Rows from block 3 of the text encoder of a small contrastive audio-text model, named by matrix and row number. Rows with one number belong to one neuron. Each number is 500 + 50 x the weight over its row's rms, rounded and kept within 0 to 999. All counts start at 0. Numbers have three digits each.
After each neuron's rows are labels from the 100 texts, of 14976, where the neuron reaches its highest value: "fires on" is the input token at the peak. Only what is clearly more common there than usual is listed. The data: short read English sentences (LibriTTS-R). In brackets: how many of the 100.
# fc1: MLP up (text_encoder.blocks.3.mlp.fc1.weight, 256x128), inputs 0-127
# fc2: MLP down (text_encoder.blocks.3.mlp.fc2.weight, 128x256, transposed), outputs 0-127

fc1.108:562587515481498557539454424449466507425457550406423490523481390518501513510458538417518489474481403571466549545450511564597477506507547554522519398524536481492481534454487513399437422474529475610500568586466469457546607511559505549565507500524510485543517486618549497447482447449425484484540489467560557519618576515522455538473519523460425578523526428525455548554565539499502544451481
fc2.108:495597453372475535451478486467525520467388523496537438532517474536502534539472525543473529563494511504550462550520451532539455538479458507622461526518550549486419520539533538483431402577471539624485491546540453506568539454408568546566480538473412403487518456463461431503409461393552555525497523482536545450551556556504555497517448468573480508523492531525421448600530445548523596485436
fires on: "you" (35); "he's" (23); "is" (14); "he" (10)

fc1.215:477476510532512532509458496502544495481496486460537498501521493437464453487478443573560566431549498501444506439490421421490476579512456488531527527467463510552490516579384569528554532547502482431442562470598420459576627467565490528517420534452494463475631530566503505550538537574548624490532460466404485479456466429411469512487490474528481485594486578565381561538453516460491560506587
fc2.215:579443537452398502484590504558526426478489500507477484471532506418555473540448563554443556478538482507494511538374475560580541411542509545444529449485581463502582506515471526450506428628412436463653446516481478495532565528500508436563437508565513518427477525463393527432506503528438509464467471528614434427517501480430577522522511467454497421540548454498537493542518504515471442502498
fires on: "is" (26); "the" (23); "always" (19); "as" (11)

fc1.74:462542623479512480490565503534525488505553532552569506463458376484533554521425510473490516511516375480480521460477461457529544481533392609449504569473546406522507504589476480449512463551450586487505528467481529489587530484606501517499441553579476472542518481422511474416486397574385393486538549453565527553509517410381535503503422482474513510504500529508501493473526466564461510583538
fc2.74:523552452497332487548441507434522477517414520438439497522521563518506577506505470503416510468537472477486501516467416441467459543517513503525435546608541487423568461528490540480569460525446519508517514569565513487547433523415475462379537454621413523562482536463463487466367510546459596502532502455440544512518452431466527517511533549524546486506429439540527602525427490456537580555475
fires on: "was" (91); "is" (9)

fc1.204:527521522568513587537519472444512472514462594606397524423570538549519508455471443500525510477396466510513492532467516546564481568454497450500515488501507485420487516482432534441475517625553450487538545512518459495486483486391531479483507508496450442426550580518494526517509508515477479460524486536581413532462517458563441623534371436554525450469438548513547430451407464562515551607619
fc2.204:508448489502402420539507481529504529483536496510487381576558626484435545595524492474538435565514475396443468543516542459465477493572465530434427503482503483550489419521438535539598502461566573504464547457465408544430485546553506531491659485507498510545506500483518534444504575455497468454478516506470480439510426530493589355528476469507494531546472462617475479481480482469436453407495
fires on: "done" (14); "then" (11); "hand" (8); "again" (8)

fc1.174:549575428593517503513415510573526487614523589414457464538589583457485542434462525557476514415543465507559486484554456504463502499460533516487506473507488531502578451487446439466532471555549531399539464516560436435540464522541583505560472440465444512498494470497571537480460496515516498529547565581437446573624432432535384498556540495506497520521509422593448489472521465489551399414513
fc2.174:508485537481479552488471512533503371437477490484402490426456562600455421558466521423482475510508572457497513502544545576482478534587512420439480525565433387525550511547577479577565392426466441548537581530443481552546510470536489512505607598480526572482444526451444495574457528459541480515431548476530502580538538480478518513509578514505459480491502525393450578499444585519476568538507
fires on: "me" (21); "and" (13); "same" (11)

fc1.222:539535599478560503487567576472437466511494575558383567461461535466473500516446458545510451509516478582394458525525563434532543510532458467519513434499530453482533586556550486567521490547453411439544458591473560435523448488487412598604465568507555493490371446497452564491472541436418526480530529474541586506497524535528461484571494407473455417525548497512565524518465584465440516498530
fc2.222:393490505568571568544505462464507440535483409539475447485533478427500510481523459475496452426481522509489504567503518586521440518528449520422377535598519526399532558438537515535546534476522483510495468383633513555572559535444495515512498439546552497431468475468540571504530450519620537471462431469516511468463433521361454547511507459425425506557437451587468452455468455508463481469483
fires on: "was" (99)

fc1.166:609428455566469508605501457509562519561518555458516497494539423496526481472556542447530574503468522519560481531534588521582426449501489482510511543612524413518541444452433576489484534512463422391507607542578495622542416417528459574548474496518415459517520514512463503536588503567453514501467548440519450475411522545487533439508477540574513564526524430430494581428503484494492448511483
fc2.166:421523589556542445569536554589500421429537442500428566468531396558417413436506593489503402455542463475478563560468483564485555572521508512473525492406533485546550498520494442525439429554529473527573631462533476472521574474428529540462410462531523479498504519444478407512465525490518535501518477488410432487486603535470476564559550475457486507529542450515454547506618472493558534507485
fires on: "<end>" (50); "right" (13); "i" (11); "up" (9)

fc1.155:545571586507443520571436515378471453496466534560474495497530374460432565602408441528454526462469463455528472618398412521530412485516462574496482513558519498423408506525546378526444562505548561555513478546527487474514521562538466560523589492491465509511549549497531559461529463560473535467449496467497488593504486500437500487547460576600532523507493484414574472471575503481530545508505
fc2.155:583521453444442440453384484440445502482409462468589466473556504509494515517472493477448462442496507401497436530555563454570360579519507484551541465540521429429492536478539507459497429571487547455481495485535505546569443523515488617465491510528460449557431411547474491432488505565509495490499609503510512479516498558484457444532510617538575410458525550493545564573590524543553494575565
fires on: "is" (26); "you're" (10); "even" (10); "you've" (10)

fc1.168:511415486505547646476524521532530483643563554545466517501566467553482520540517497467568589539472532488474487519480479430545497512461527526540494494451504504545472478476480567495492524446529450473521487515549493606529425554424495471468524429461533436562464477543584464402497458473430498538437497346529478465404489498417480475507474503506543516519379467459576624478431534384571463494482
fc2.168:570492509501507456555460469453469524492510397429562464494533417547514455532560581494509513536412459515545455539462573615522490433504349504548458455458433440537444521537448489404557449479449492430425557444542518551472625464428445517516471557471428527499466504480542583544477505544570614535514522432601504489523548479551485464559570503578507545478462493534500535563480546419478523483482
fires on: "<end>" (88); "'" (12)

fc1.53:520467440460457461552462486480474546620502447495536479563482532512559520505453448582535511518363473465531486483436558484500458482436495527573340489496465492560445543506499530479593534595502414528559466590440488445484435543546523538463557515481443447501501472483417412526526607526554544464533561548553518564462431465421475537461534472517515521499404462521549505573384499524444488511587
fc2.53:520500509420478551602458531519409550510550442450523556457447512454560528594583539533537386439541450541512455499462455524504549522498433503445414536502560594456395530590495468479478491405488558497444466486532505445437524500486577568552450347511507477535436523431558580572545482504524493517421548445432533431491538429503554497560520489490442557588425543505486483516546501518533470523507
fires on: "him" (44); "this" (24); "thing" (15); "them" (7)

fc1.255:464552542487557442503509617547484498545504559482546465403481522475513564595519476454412488490569480555499459523515540485481466506508627408495515528463576512509400429492423492503527454563496502547465498461604518560474529473483553563411518528453447494502541420504491431471567490537484429489426512655498485509469473512526494500457535507509575433410571409529379490448479494422457546491414
fc2.255:541548463498456475462485426556498456516472510452473621514514531465548581535492507446495473538597539501495563483606492530537469523491557529486582460479463377528509502394503486412524495507529552417420538438437526509589620435566545520437517459487558500499581492413565508481456587450514517503521556444434479493488565432424511509535464475453479471469479545480510457504392597566397425506526
fires on: "me" (49); "only" (34); "be" (12)

fc1.233:527472431420498459594404587465553476596474573492546471464493564531523390552578412518474445528436508484526482477512498497438526566410502499504536484534521456452472496524423477504440480476438604481458511485504426453467415489502583608461523533551513468437471519499510547453551515402543392489461535420411508463485435534519482558453526479491517534583511475633516532410511552479503532584492
fc2.233:479477540583535631591484510445425552589429470458413467427526539494523542491399464526491559573494466507432503428534540488529544504425449558554468485452470557518482411522451529417539547563443513444538460604556497499552541529470578487436507462526462572509484483506482550507457523466430454364527435601417519538456487483513498554460605573513447508535519559434459534509480536502531474440512
fires on: "him" (72); "and" (28)

fc1.105:581481526519533436481546462483478573461468538502581417562568446602605510481462527550494531543431576480574546460468532427438366527503419471351467590578527531486499490469525455511464454512494457445480558498468496470459439558548525474537529583481430431485527485555522487485479451464458438505633402491514529474490548577484487501438432474468546459536527449502506545443585462454451487553498
fc2.105:491514502539495474476497561470509525417493579566522545433417461489446489500588424443422479506564505457426499497518405468443557528527465503572613447484481461532425610499402450493461527423458533502428530542455523506573487425448542491535529491557638500541439524408501382526442522431418464508494544446467530505444466513486518435583550494524550534563543499505520588505406518538490513439461
fires on: "replied" (42); "after" (11); "heard" (10); "right" (8)

fc1.28:570476521576560496433417543517339443451514425480531457515463497412425542399481449457527455493470487534521488427456487508532508543514501511502518496545489486400488461518493503508470514579550505462522556557529540509509510592487551525478649602446494446561447522525592548603469553458492509449482439470411510492514523483528530432582575517518442496480466524529520523586464510411417436453588
fc2.28:554455517531534470490484510500514528531413485536491523394496518596449493522485516470571508544568446513533474622509483494437479497434526466449477497588605471534565489498392519508474540496519497466454415546479503485602489540526585580493449490439444487562392587469519520529411455491514448530537503506488441433545476546405447525453401475451387608424496461480531410458438484480548519589492
fires on: "let's" (9)

fc1.62:432513523508562548443472463456501463478403508477502515450473566491500437533537492464431548509535536471529504591526447492399558557484571468456587451464491482510514456496586555382473511606505557523472563498494460497545460471482512485499582452441480556458435554350438501516517471489591468560472542566550470403505456520492454505455541480533564547384506459403596503366476551498496492461542
fc2.62:486485516670422494499489511471424557522547517545481511605519430482520439503508579569479477629527577533508497463433492453521446498514452525514510536485455508493406484524483486501501499493531421385524461486424521477448422505594500533450469557452593561508501415510498533475519468452449552485574479529405502490627534568489444478486450511442391500578417504590496428540535485521528490437478
fires on: "him" (30); "again" (20); "than" (10); "anything" (7)

fc1.99:440559525447517416411517538480526497454413496522466495535577523647421471465560516464573516441435466420484613647542488442562498510510518516564527555553525447453494525459426489572547561496537508515564525511411504518508535412486509520497523578591497541510493442521508544580537555543450464473495491452529563565512502466455550541450447549504431494436485601408416455484485543515512434457498
fc2.99:512478538472506498508477444512504517522462427499550474606488445538520583486523461468498426518501527534552475484514440446521548495482534570488482459452495397535531503482449437427469621461493414573566522370535567427459523489523451404482567465582518569546468452481463470439494537427489504542502471555472516486582545509433520562513519616359542473443551542567525470513452469478614584574458
fires on: "as" (27); "your" (11); "give" (10); "has" (9)

fc1.145:541478539451581516402470530469532542458552489608482524462437346446453490493472449513534513472532474579431562588465451569490445574515501503522407411593563392522470481528464464446492470520584539530436529501513531485557501472589507551510538472592456522507440455454497487482443524484471484372532454484482615527514505518445485502542535461434427493554507505485502486530517512481562470393389
fc2.145:474525505505378491437440453529555453466427529483476457588531450553488520600443468483487522439461573450544401492540425522468542452494584457550460515543466394441556569506429563504365516530509530522524546478554550537545507568493398496484483528478442462517414477458598537421462480466489477536493468447596454553508545538495487497574485551516489556470501430512588422562455481526543527609533
fires on: "was" (33); "wish" (30); "your" (30)

fc1.246:512419501470497477560533413498395459496528508627561525563604455479569498480434487493541510550404566574510458512445414560439608444487524497543541490465581547535570537418450519518441533535470446543508595521481518518568472463552458452370487517457476564464567539558454473506591568461569417487456500499504516536535517538476543587526498470513543526562509436455556453452465466487541507516420
fc2.246:457552423484525527471358560525491590506481444476531505497536469571531548517542502515486531468494564575484544502503576634548426570584558588461530450560466529527504510497576515505545500456534547586483460513431568429467464497472410497515495410539469532586517546461528533553483465471451481471520473409505477540549451510526427494515543506426440408517412517641537597537469447522524463424514
fires on: "him" (97)

fc1.69:560516394608493536555440519398477492540383473527624444472546510469579589477435533532537515484435569480493486506449574431416497500431530494405513569616467474400474591531486504517464540548491488476493519506471473499513440513541450515519540472547503439473503540525517438550459462510557455535463461448446512461568541621487518524538398480511496480615456450562507515420467559510494489491569
fc2.69:483521522540510432538477515504522579488578483521506519521551411532517457539483399439478465602589589554435510484433516464447447509468501440473543465348502474567469470516488456409510551426528474462506457529521502399497443508481576581464542497485477529446503551489357490499535548492440504502559543549492536483369515519427582455506549416482480448494509534444522483554510414555516503426384
fires on: "replied" (44); "hand" (10); "cried" (8)

fc1.177:568547476585514509444551595474445503422491463563508465441549449439503487397473443499550573463574516506539570474529408549427469544399513442525516421510531523432506474551512503555504536572465587469473516547506566518647438527440506400537484550408545492522455484537524486475344487516559455472607420476547498480529530591497488453546458514531407471468540492512525511490504508449464482496490
fc2.177:441559533464560493574535586540428536455478483607544409524557478519514541580555583420591553558480620441480564554404439504480487493532538528485539549520491509488549545419478543572546525354497514484536501505548459517559476413455596576505456477460472511480405427432438438530490459557517464502471492463488553457498488489491568506479475485462483451473473507451475495531430423499431390542512
fires on: "replied" (12); "perhaps" (7); "cried" (7)

fc1.161:466515426532505533568514463481490592510515555488500483477538463530528519522587457491522446511503539511539443468455479461415503421476457464456451525546407568486594530569478449517589492496524451525585494661481590517430512473465454517465516537527470539533535503570415462499404453524499505441513546532473490477430555616502546473517490558391463543544650492463527448525565583513522549615478
fc2.161:476430526501554463503491494513499518492432558496517624553371445593520569494504467498541390468491558531565445467515447511446503560514523529495561466484448434545354565487440465534500522530507498520536472460508514573569470535478429592510495428458548594494455498494459440510516545431561539525463513471479497489431482456586534550567528443569547463563451618572466570518507483429394559525547
fires on: "replied" (41)

fc1.252:490479523514490378433509537622519543603599506492520455412532479504453427524486475552525488390478528405570543485538597458593488459509408549505565518509482514478522570521436498487468509491490420502534502416411535489494495535521498578486459518415534444509555415509448500500410573504517559451541437492519460507442389533408487549576502489469435515510504534476506532451447508507457444550381
fc2.252:440504516437488535522490546458518500412445515518523466470395471484617529463556571472505476483542484494437606435561532587460555533463398504540509503506576563519432525465512539491457432517530388433412424504557455571441508571472463466429526545493427503492520458520577524487482470473507597575522532512524447445536574411500541516507537438612560368492516446558451494478513475520496578552504
fires on: "was" (80)