A small contrastive audio-text model, trained from scratch.
Model: 7.65M parameters, text encoder width 128.
Data: trained on short read English sentences (LibriTTS-R), 11.3 epochs.
Rows from block 3 of the audio encoder, named by matrix and row number. Each number is 128 + 24 x the weight over its row's rms, rounded and kept within 0 to 255. All counts start at 0. Numbers have three digits each. After the name is the row's rms in percent of the matrix's.
# fc2: squeeze-excite expand (encoder.blocks.3.att.fc2.weight, 192x24), inputs 0-23
fc2.0 090:156130190109145148171137099135144125091127111113147103139112140109150155
fc2.1 078:122150086115121193123099115133160165126128140155158140124137138106101110
fc2.2 096:144176158101138149133123141144138110110125184126136119101138126070133109
fc2.3 113:174130148184099168119121125122132123149151158137123149118162166142137128
fc2.4 105:135128162120110071118161115143114161099100104096144115119118116170110119
fc2.5 109:116124105082136119141115087161122174134148120103168132088142108117111144
fc2.6 089:135131094145113135145153113119135103150070144108135141167119132163078138
fc2.7 077:124187158142130124112177097127137131142112142111128116116123091078129145
fc2.8 075:097171124104154139139135132123118162157142122151120151066127112164147114
fc2.9 072:110112187149143159087114137134110113151125148095109127118150119100096102
fc2.10 073:152121130129156086130105154124137102062081154150142111129143126116121129
fc2.11 115:133125130107113158140145092127157169082143129150133106154087114112148090
fc2.12 115:120121093093130107131124122132128163125116098150102139129191111164129169
fc2.13 087:092122105117109103136160095110120122118100108175117164164101113107152131
fc2.14 098:104135140135069160131142115112119123110167145105131072147134138133147162
fc2.15 070:135139169151156148141173119146157145145185164106140142135120145116118113
fc2.16 083:153085116128109099106160133129152135137128158125102165137148182137151101
fc2.17 118:128143109110109114116112117083092115106154086100107157086128093124144131
fc2.18 116:122096143174159147143133128095070108119128102133145129109136146108138168
fc2.19 084:091132137148171131097119119105108111096152161108125136164120082137153150
fc2.20 110:101118150093111081119095098136142159178117120137137112117126103110164133
fc2.21 100:150142100108118168138162136136116130133107160114111122141090076136146171
fc2.22 114:151157121163116150131091137168143141152119128097133103133171122164146091
fc2.23 104:150168114087112165135165160132129135112099144108155128111117102121083123
fc2.24 077:123092114133088104125107139111127122143115113092148184160085116136151133
fc2.25 082:112115120136120153147120151094090171124145126131150073111112090110149151
fc2.26 100:148163165112120135133127115097153139169075138121128098155112127171126145
fc2.27 137:127133098105154120130140106103189154148127147138123131125140091160172152
fc2.28 094:152103126103118175137149129179136141168119131100081124164126123139134112
fc2.29 087:106106118112122103123171131080130122123108093174162101104131130121092135
fc2.30 094:129155132122095140134127127135115130104102132195129125081182134133116108
fc2.31 113:127115105098127172098087121118116151136061152147131137148124115102127124
fc2.32 108:150097125113161102097151124156149130171128169163125161107144141149151136
fc2.33 097:140136128128116123094079136140157150150101104104152098080163122106119108
fc2.34 100:132112107084077122131131143159099144122147136165171118103150163118128119
fc2.35 105:124098126105107135132109168146102156118106109129149126155137124088181089
fc2.36 069:121096124076092098099127114157147110128124138177126121122142122096104156
fc2.37 119:125097116148138108148090125101188089116159142105101135134140118161130123
fc2.38 095:182137162127157124100130146158116132080094105094125109122149130106133116
fc2.39 081:113119097164145135125095151133105079157134120099133102101100151099159121
fc2.40 101:122087143113123141090120138151161154071098110116132115109104097132137154
fc2.41 087:151166078133124099120113106070150125095119119121141118116129107096154127
fc2.42 092:140118138139137140079100160168100152163111111155112129150095154132107110
fc2.43 126:114156134176125171114123129146122110181127103142126076118153147124137114
fc2.44 073:067130138140114109083137107109131121099146145132167136120116076125112118
fc2.45 074:160151140116093133083099169118148086131145154122117144155098145111109124
fc2.46 099:133121145153124166096114139142119100094130161184111105125135173136109116
fc2.47 105:115162158099124128093126150129176112087159146098098121107098142130134141
fc2.48 101:146124129133123135165149129164146143143065108082105121104135122134088117
fc2.49 089:109140100157091135117094118117161100116113148140189165117139128107112124
fc2.50 090:134070141139143126131087088166109118106102109112134103109161138137107112
fc2.51 090:127138127135093128081113089135083104175122134127153123119088146124152108
fc2.52 102:089141147154132127118110133106102089174092115078131129111102143115136149
fc2.53 119:092130125119139095161165156147126141082180103145145130127149098137124128
fc2.54 074:143144118129119089083158095130137109181124095111135115146121087152133141
fc2.55 099:148134113161127107151125121117151131093193134166127138147095135100139097
fc2.56 079:126163168146174128120091124136119138119123113170125133122106082102148158
fc2.57 078:099105116150131119159173146153078102093110116120122094119132093128108120
fc2.58 092:133162164169125160132154119160108131162154125160141124177136129124150106
fc2.59 112:078140115128125138098126131096110174143098125129117137072124157158117115
fc2.60 065:110123105098105138146091121121149076160136092172118129117116137111103099
fc2.61 112:131084143150114109072115126148127127092132120132156140140127100137177162
fc2.62 077:117070079124176149117159128134134131132142155132085098128130126142117131
fc2.63 113:085097140102123133111144127168094113082129156104134145101140143147135164
fc2.64 081:142119111104126123172120100150107121095131143156076120155124122095171108
fc2.65 118:115104148147160165165131149089132103148139098090129112143122138079126121
fc2.66 111:144081134128112155155121135124111125141094153126133061164128140120094122
fc2.67 080:127140151138116101106119113176096149126120063124140155119112153137164112
fc2.68 072:136169130150119154118178106092141133122152117155163165109138128091108129
fc2.69 133:146137155142109124079095120103154104112133168111139084121163120119109153
fc2.70 102:131164089145115134124106097103174092115136077120110113128143111142138155
fc2.71 100:142112138133159141102149145135135166154109142112080115148138114089090088
fc2.72 086:118146119109113084150116091131124167180165142136136138078129139133119133
fc2.73 117:141172117114163125148099114117144094094126137148118122191153102138132125
fc2.74 083:125107130104139109069095106126093126137157122130100147106119084095121111
fc2.75 093:159095140145114139108145091135098164168163106121128113133123120081130099
fc2.76 129:141121157176129122149118186124118116125159147161129148130087163107140131
fc2.77 095:154097152127141081123123100102130130077122114177101138118129116128142094
fc2.78 079:147120192129141099132140146163133112147101150162120160093113107151118132
fc2.79 067:095097153170116127133164129084175136109128128135152115137133147156123093
fc2.80 087:154116136164115100150137137137105117129126112152161122096082074136152103
fc2.81 086:137154135140146122171097121166122114118133111116136115120047116127146139
fc2.82 096:139101136081132133160091150141161141120119126142085097136147162134169126
fc2.83 116:125104126197140159139137128080126115096119125124130168150106107112121138
fc2.84 127:151140121126133097144150091135153103108149148098148178084098112153135128
fc2.85 086:088139127189098130145137119101102140124118158175106107115151142134123108
fc2.86 118:110140118124120117114165106132112171099144136147153143135108156128081073
fc2.87 097:166153112135107121099115134113140099118143107065112127147138182125143119
fc2.88 093:136169114127119064150127123140120143151167086156133113108105108131153135
fc2.89 087:138144077165137054113095108122094126114110126120120130109135128129128130
fc2.90 123:116171133143149120141107122164135145107127099173119125163106118147090169
fc2.91 130:119098090134131128110144118097089126134095141129140122185155155095119158
fc2.92 123:149170089148159132099103147114112161175146111127141138132105115109097116
fc2.93 067:143116168145173123085117185150155107126140121130128106128096119140152121
fc2.94 080:148148141105137103161110129138103133173106172182114139096129121114125107
fc2.95 101:160110112134122130175153100143157132099138108117114133141075103121173137
fc2.96 127:101136095111152126141158120186103158115120169111153130103129149153111113
fc2.97 154:128086144102151094112138116154147085114080138120107121097130146115151157
fc2.98 099:109098167149148107111108116136124126111133121131155079161181127101135103
fc2.99 078:122082117106118139085140133124142122161106173144133112111141141190137131
fc2.100 082:086164111127150140109152143106113139166111094114107142114129092087124158
fc2.101 117:099118116133155138148179104139152114171162102145103098152144123130133098
fc2.102 100:160089131067143139151117153114100158140145114145107157099130125122120158
fc2.103 129:155145153139129118152134177121135130125185150164120161127103158124160127
fc2.104 104:146147118138111166157103141111142115154119106088135120098190147129099129
fc2.105 107:135095096156134169142124108139156177154100091135102142118150128104110138
fc2.106 073:142168098126164176163136130117114106179114109136119121159119134152119109
fc2.107 072:085121154101143116146077162126117097152164108133108117143150140150101140
fc2.108 103:141094151145123132185134118144096137125162119117137134197127138128133150
fc2.109 104:148138095113114126081143111129112152165097143127159093120164151116093109
fc2.110 109:133124111152115113104143145179140128171135153155144086138140125179121105
fc2.111 094:120144129156138173132147092096151117112107093079152147150094138140138123
fc2.112 106:147128168131112093112084186124112125120169130093127104144130138143147134
fc2.113 089:059126156131122140139104113121146087163126119152110149155167137125128115
fc2.114 082:124100125155163122091139072128111137185147126152127113106122151142145139
fc2.115 115:146117118119085143130154146176137117122156095146085159116109158159115117
fc2.116 099:137122153151119147168089104149144150096117107130155150132100118157139077
fc2.117 094:086152102124183123081145149121094134146127102122121118173118112125124124
fc2.118 080:128104081145085116131121125105118137132123128099109074139080117120112159
fc2.119 084:150143141095113113141114112117202132160138094097111139117120105121114105
fc2.120 090:133104102157115132083128144087106128135145141099114086097169122141151150
fc2.121 092:126137122131151155138114119119105148102164212127099121130115116123148106
fc2.122 053:132124125092090138149077095128116077156108109142150154145142136144129110
fc2.123 119:145123118139114137118125114106077162150119145144119175114090144181135146
fc2.124 092:085129104150158122129106124152097149173099103134123090155095107112133129
fc2.125 106:107146161137109128123129157135144146146108140193121161132079142116157139
fc2.126 090:120122125095117124170130169145130137102113149087105168135151091118134091
fc2.127 083:095112130149109139151054142152101111119152104129090138117133121128101125
fc2.128 126:111129133147114122130155125180134119159117143106132144129172120103086074
fc2.129 092:150139152126137153171126153139169170133144087093146095120153137137128107
fc2.130 079:120125083169098176157156134096156112144141126160114139154125151125132137
fc2.131 084:106160128133141158114120131166139131169097121065153143121103121156122146
fc2.132 120:141122181145113118128145124100153128198157143165146145141130131146124127
fc2.133 120:127115131138169146159088127095091167158119124100163132140158112138140109
fc2.134 109:126101144080143131132131178099143134135151116155087149154128143163159131
fc2.135 089:144131105117119154135124087171137121187132121135129143142100147111084095
fc2.136 133:101131084093111141132164135131108108111101123071143124105154118113156151
fc2.137 081:135116159085159104110121103091101128112115109086139167120093109136143135
fc2.138 097:127154120112108097118113137108179106146129142075079146147109129150138112
fc2.139 104:126127148095121163117121089138121118182122101161173142108142106107143147
fc2.140 068:190119107113121090113153118137136113119159096140132103111165121098155114
fc2.141 079:112156117150130123105143177111147113119115120153156120120107167180090116
fc2.142 074:122128148076107116128119137088101143128138110129066148160136153122147106
fc2.143 114:157082134126148155142100184112139106137136142132164125100128112164104140
fc2.144 106:123102143136139142107121141134110095130172133116109154144153117139128206
fc2.145 079:136108115101122151115131109113157163145091111083120130131121074104091141
fc2.146 098:103128091112133123152121099159121100095139163151096086125112123129082137
fc2.147 101:136119105138130109119140127126096182073133162136154108120148126112168100
fc2.148 097:149131163129094124103099119115106174131100150121129123126137063133097123
fc2.149 116:132149145159089135142139118123086123129081067110127125165115142136116125
fc2.150 095:125154162158144107138113162088104145108150123132099155126101182140128122
fc2.151 114:116114146123139141124099090153111153091074142154097133132103109165140110
fc2.152 085:088108131107132138064130138149152140153135118106116119092143118141107081
fc2.153 102:140140091141117169091144165117152137112120147163136173156140127129116166
fc2.154 092:148145173164109121112117168163167104114092148134114141144143131125116162
fc2.155 085:119144155160101123123120104164107112105090120157128150150146109081100101
fc2.156 112:097118110116116138133139122130098137175121140106120129160173090092082136
fc2.157 084:134104165136161136148115135132127099105150141142146178145075152162136117
fc2.158 100:142171083122129124140128094126127114159148130100135125137142190168142140
fc2.159 108:110150151115109102124092126117105122144142135072138127091119074141098129
fc2.160 102:085123117163126138120122143139194144120151149136113130153099129078118127
fc2.161 115:142111075135127090117137081122110140170128154083141118109116153129113129
fc2.162 082:152079108133080138149115126092117102171121094169146126126137130139139129
fc2.163 152:129135151154137059111128139152136127121129136090145166088090134138120139
fc2.164 099:151116107131089120129139160119105082163094127102120109101096118099145156
fc2.165 072:114104183131131111136105127169112143134134104128118087115172112099161145
fc2.166 086:109106149115136075102104127090091127111149159086129134133121142090132109
fc2.167 065:112148092114134133081099111132152119076081109136155141140138140125105107
fc2.168 101:113098171116090162125143133100133115086089125089120110129120118140130165
fc2.169 089:135151144133134133089098141135125098097120102152097178098086137119099127
fc2.170 113:136128155117149140165170142153134123144161134111100161119104160152154172
fc2.171 093:103120143213101131136100140117139099133143147103134114136107150116121112
fc2.172 146:115147118138123080125148102054120130091138140141144156144114119155127125
fc2.173 088:089145135139161161144106116141144126136132110060138152140091094121126132
fc2.174 105:157068096135132151131103117106113097103132107171137127145142137164112116
fc2.175 105:151116146081163114123115102106105144131152122123175109141128097155140086
fc2.176 096:089137131117118092123116151105172092166122139106130163121100147136165145
fc2.177 076:096097131158081128103124105136110156117100130116140090079112103132138110
fc2.178 109:125104127099077119102098131101162134105137134117138133131131156167179148
fc2.179 101:134130149131126144069146100155122103135144157072138107134106132095107111
fc2.180 116:120157142125122153144143121107075117125148130084145130134107156142070156
fc2.181 100:123142102132098094123074181094123118126144113115132093116088124129119129
fc2.182 106:114117103129134071155132140115084106115093173113096148113122109114120115
fc2.183 115:133107127162152096107070123129130166092124133111130125134132094163106101
fc2.184 074:156142153153142134174083104123130177141145139124100106138131168120148116
fc2.185 089:106125101116136155128158130162113089078131154123146127171120111125155090
fc2.186 119:112120069107127155096099133158117106111149146106128128088158098108120130
fc2.187 090:153144114168115101094134155130071126134114120109095158127145114121116170
fc2.188 100:120089126081143177133147127120122166108155135140143137076110121107116118
fc2.189 114:134144125108113164110137107149146180161123142151155126118135093168164110
fc2.190 128:137137112124098149108170150130105125085136104125109113073131085141149113
fc2.191 181:131124161130160125160148155095107076138138146133138145097116130112151178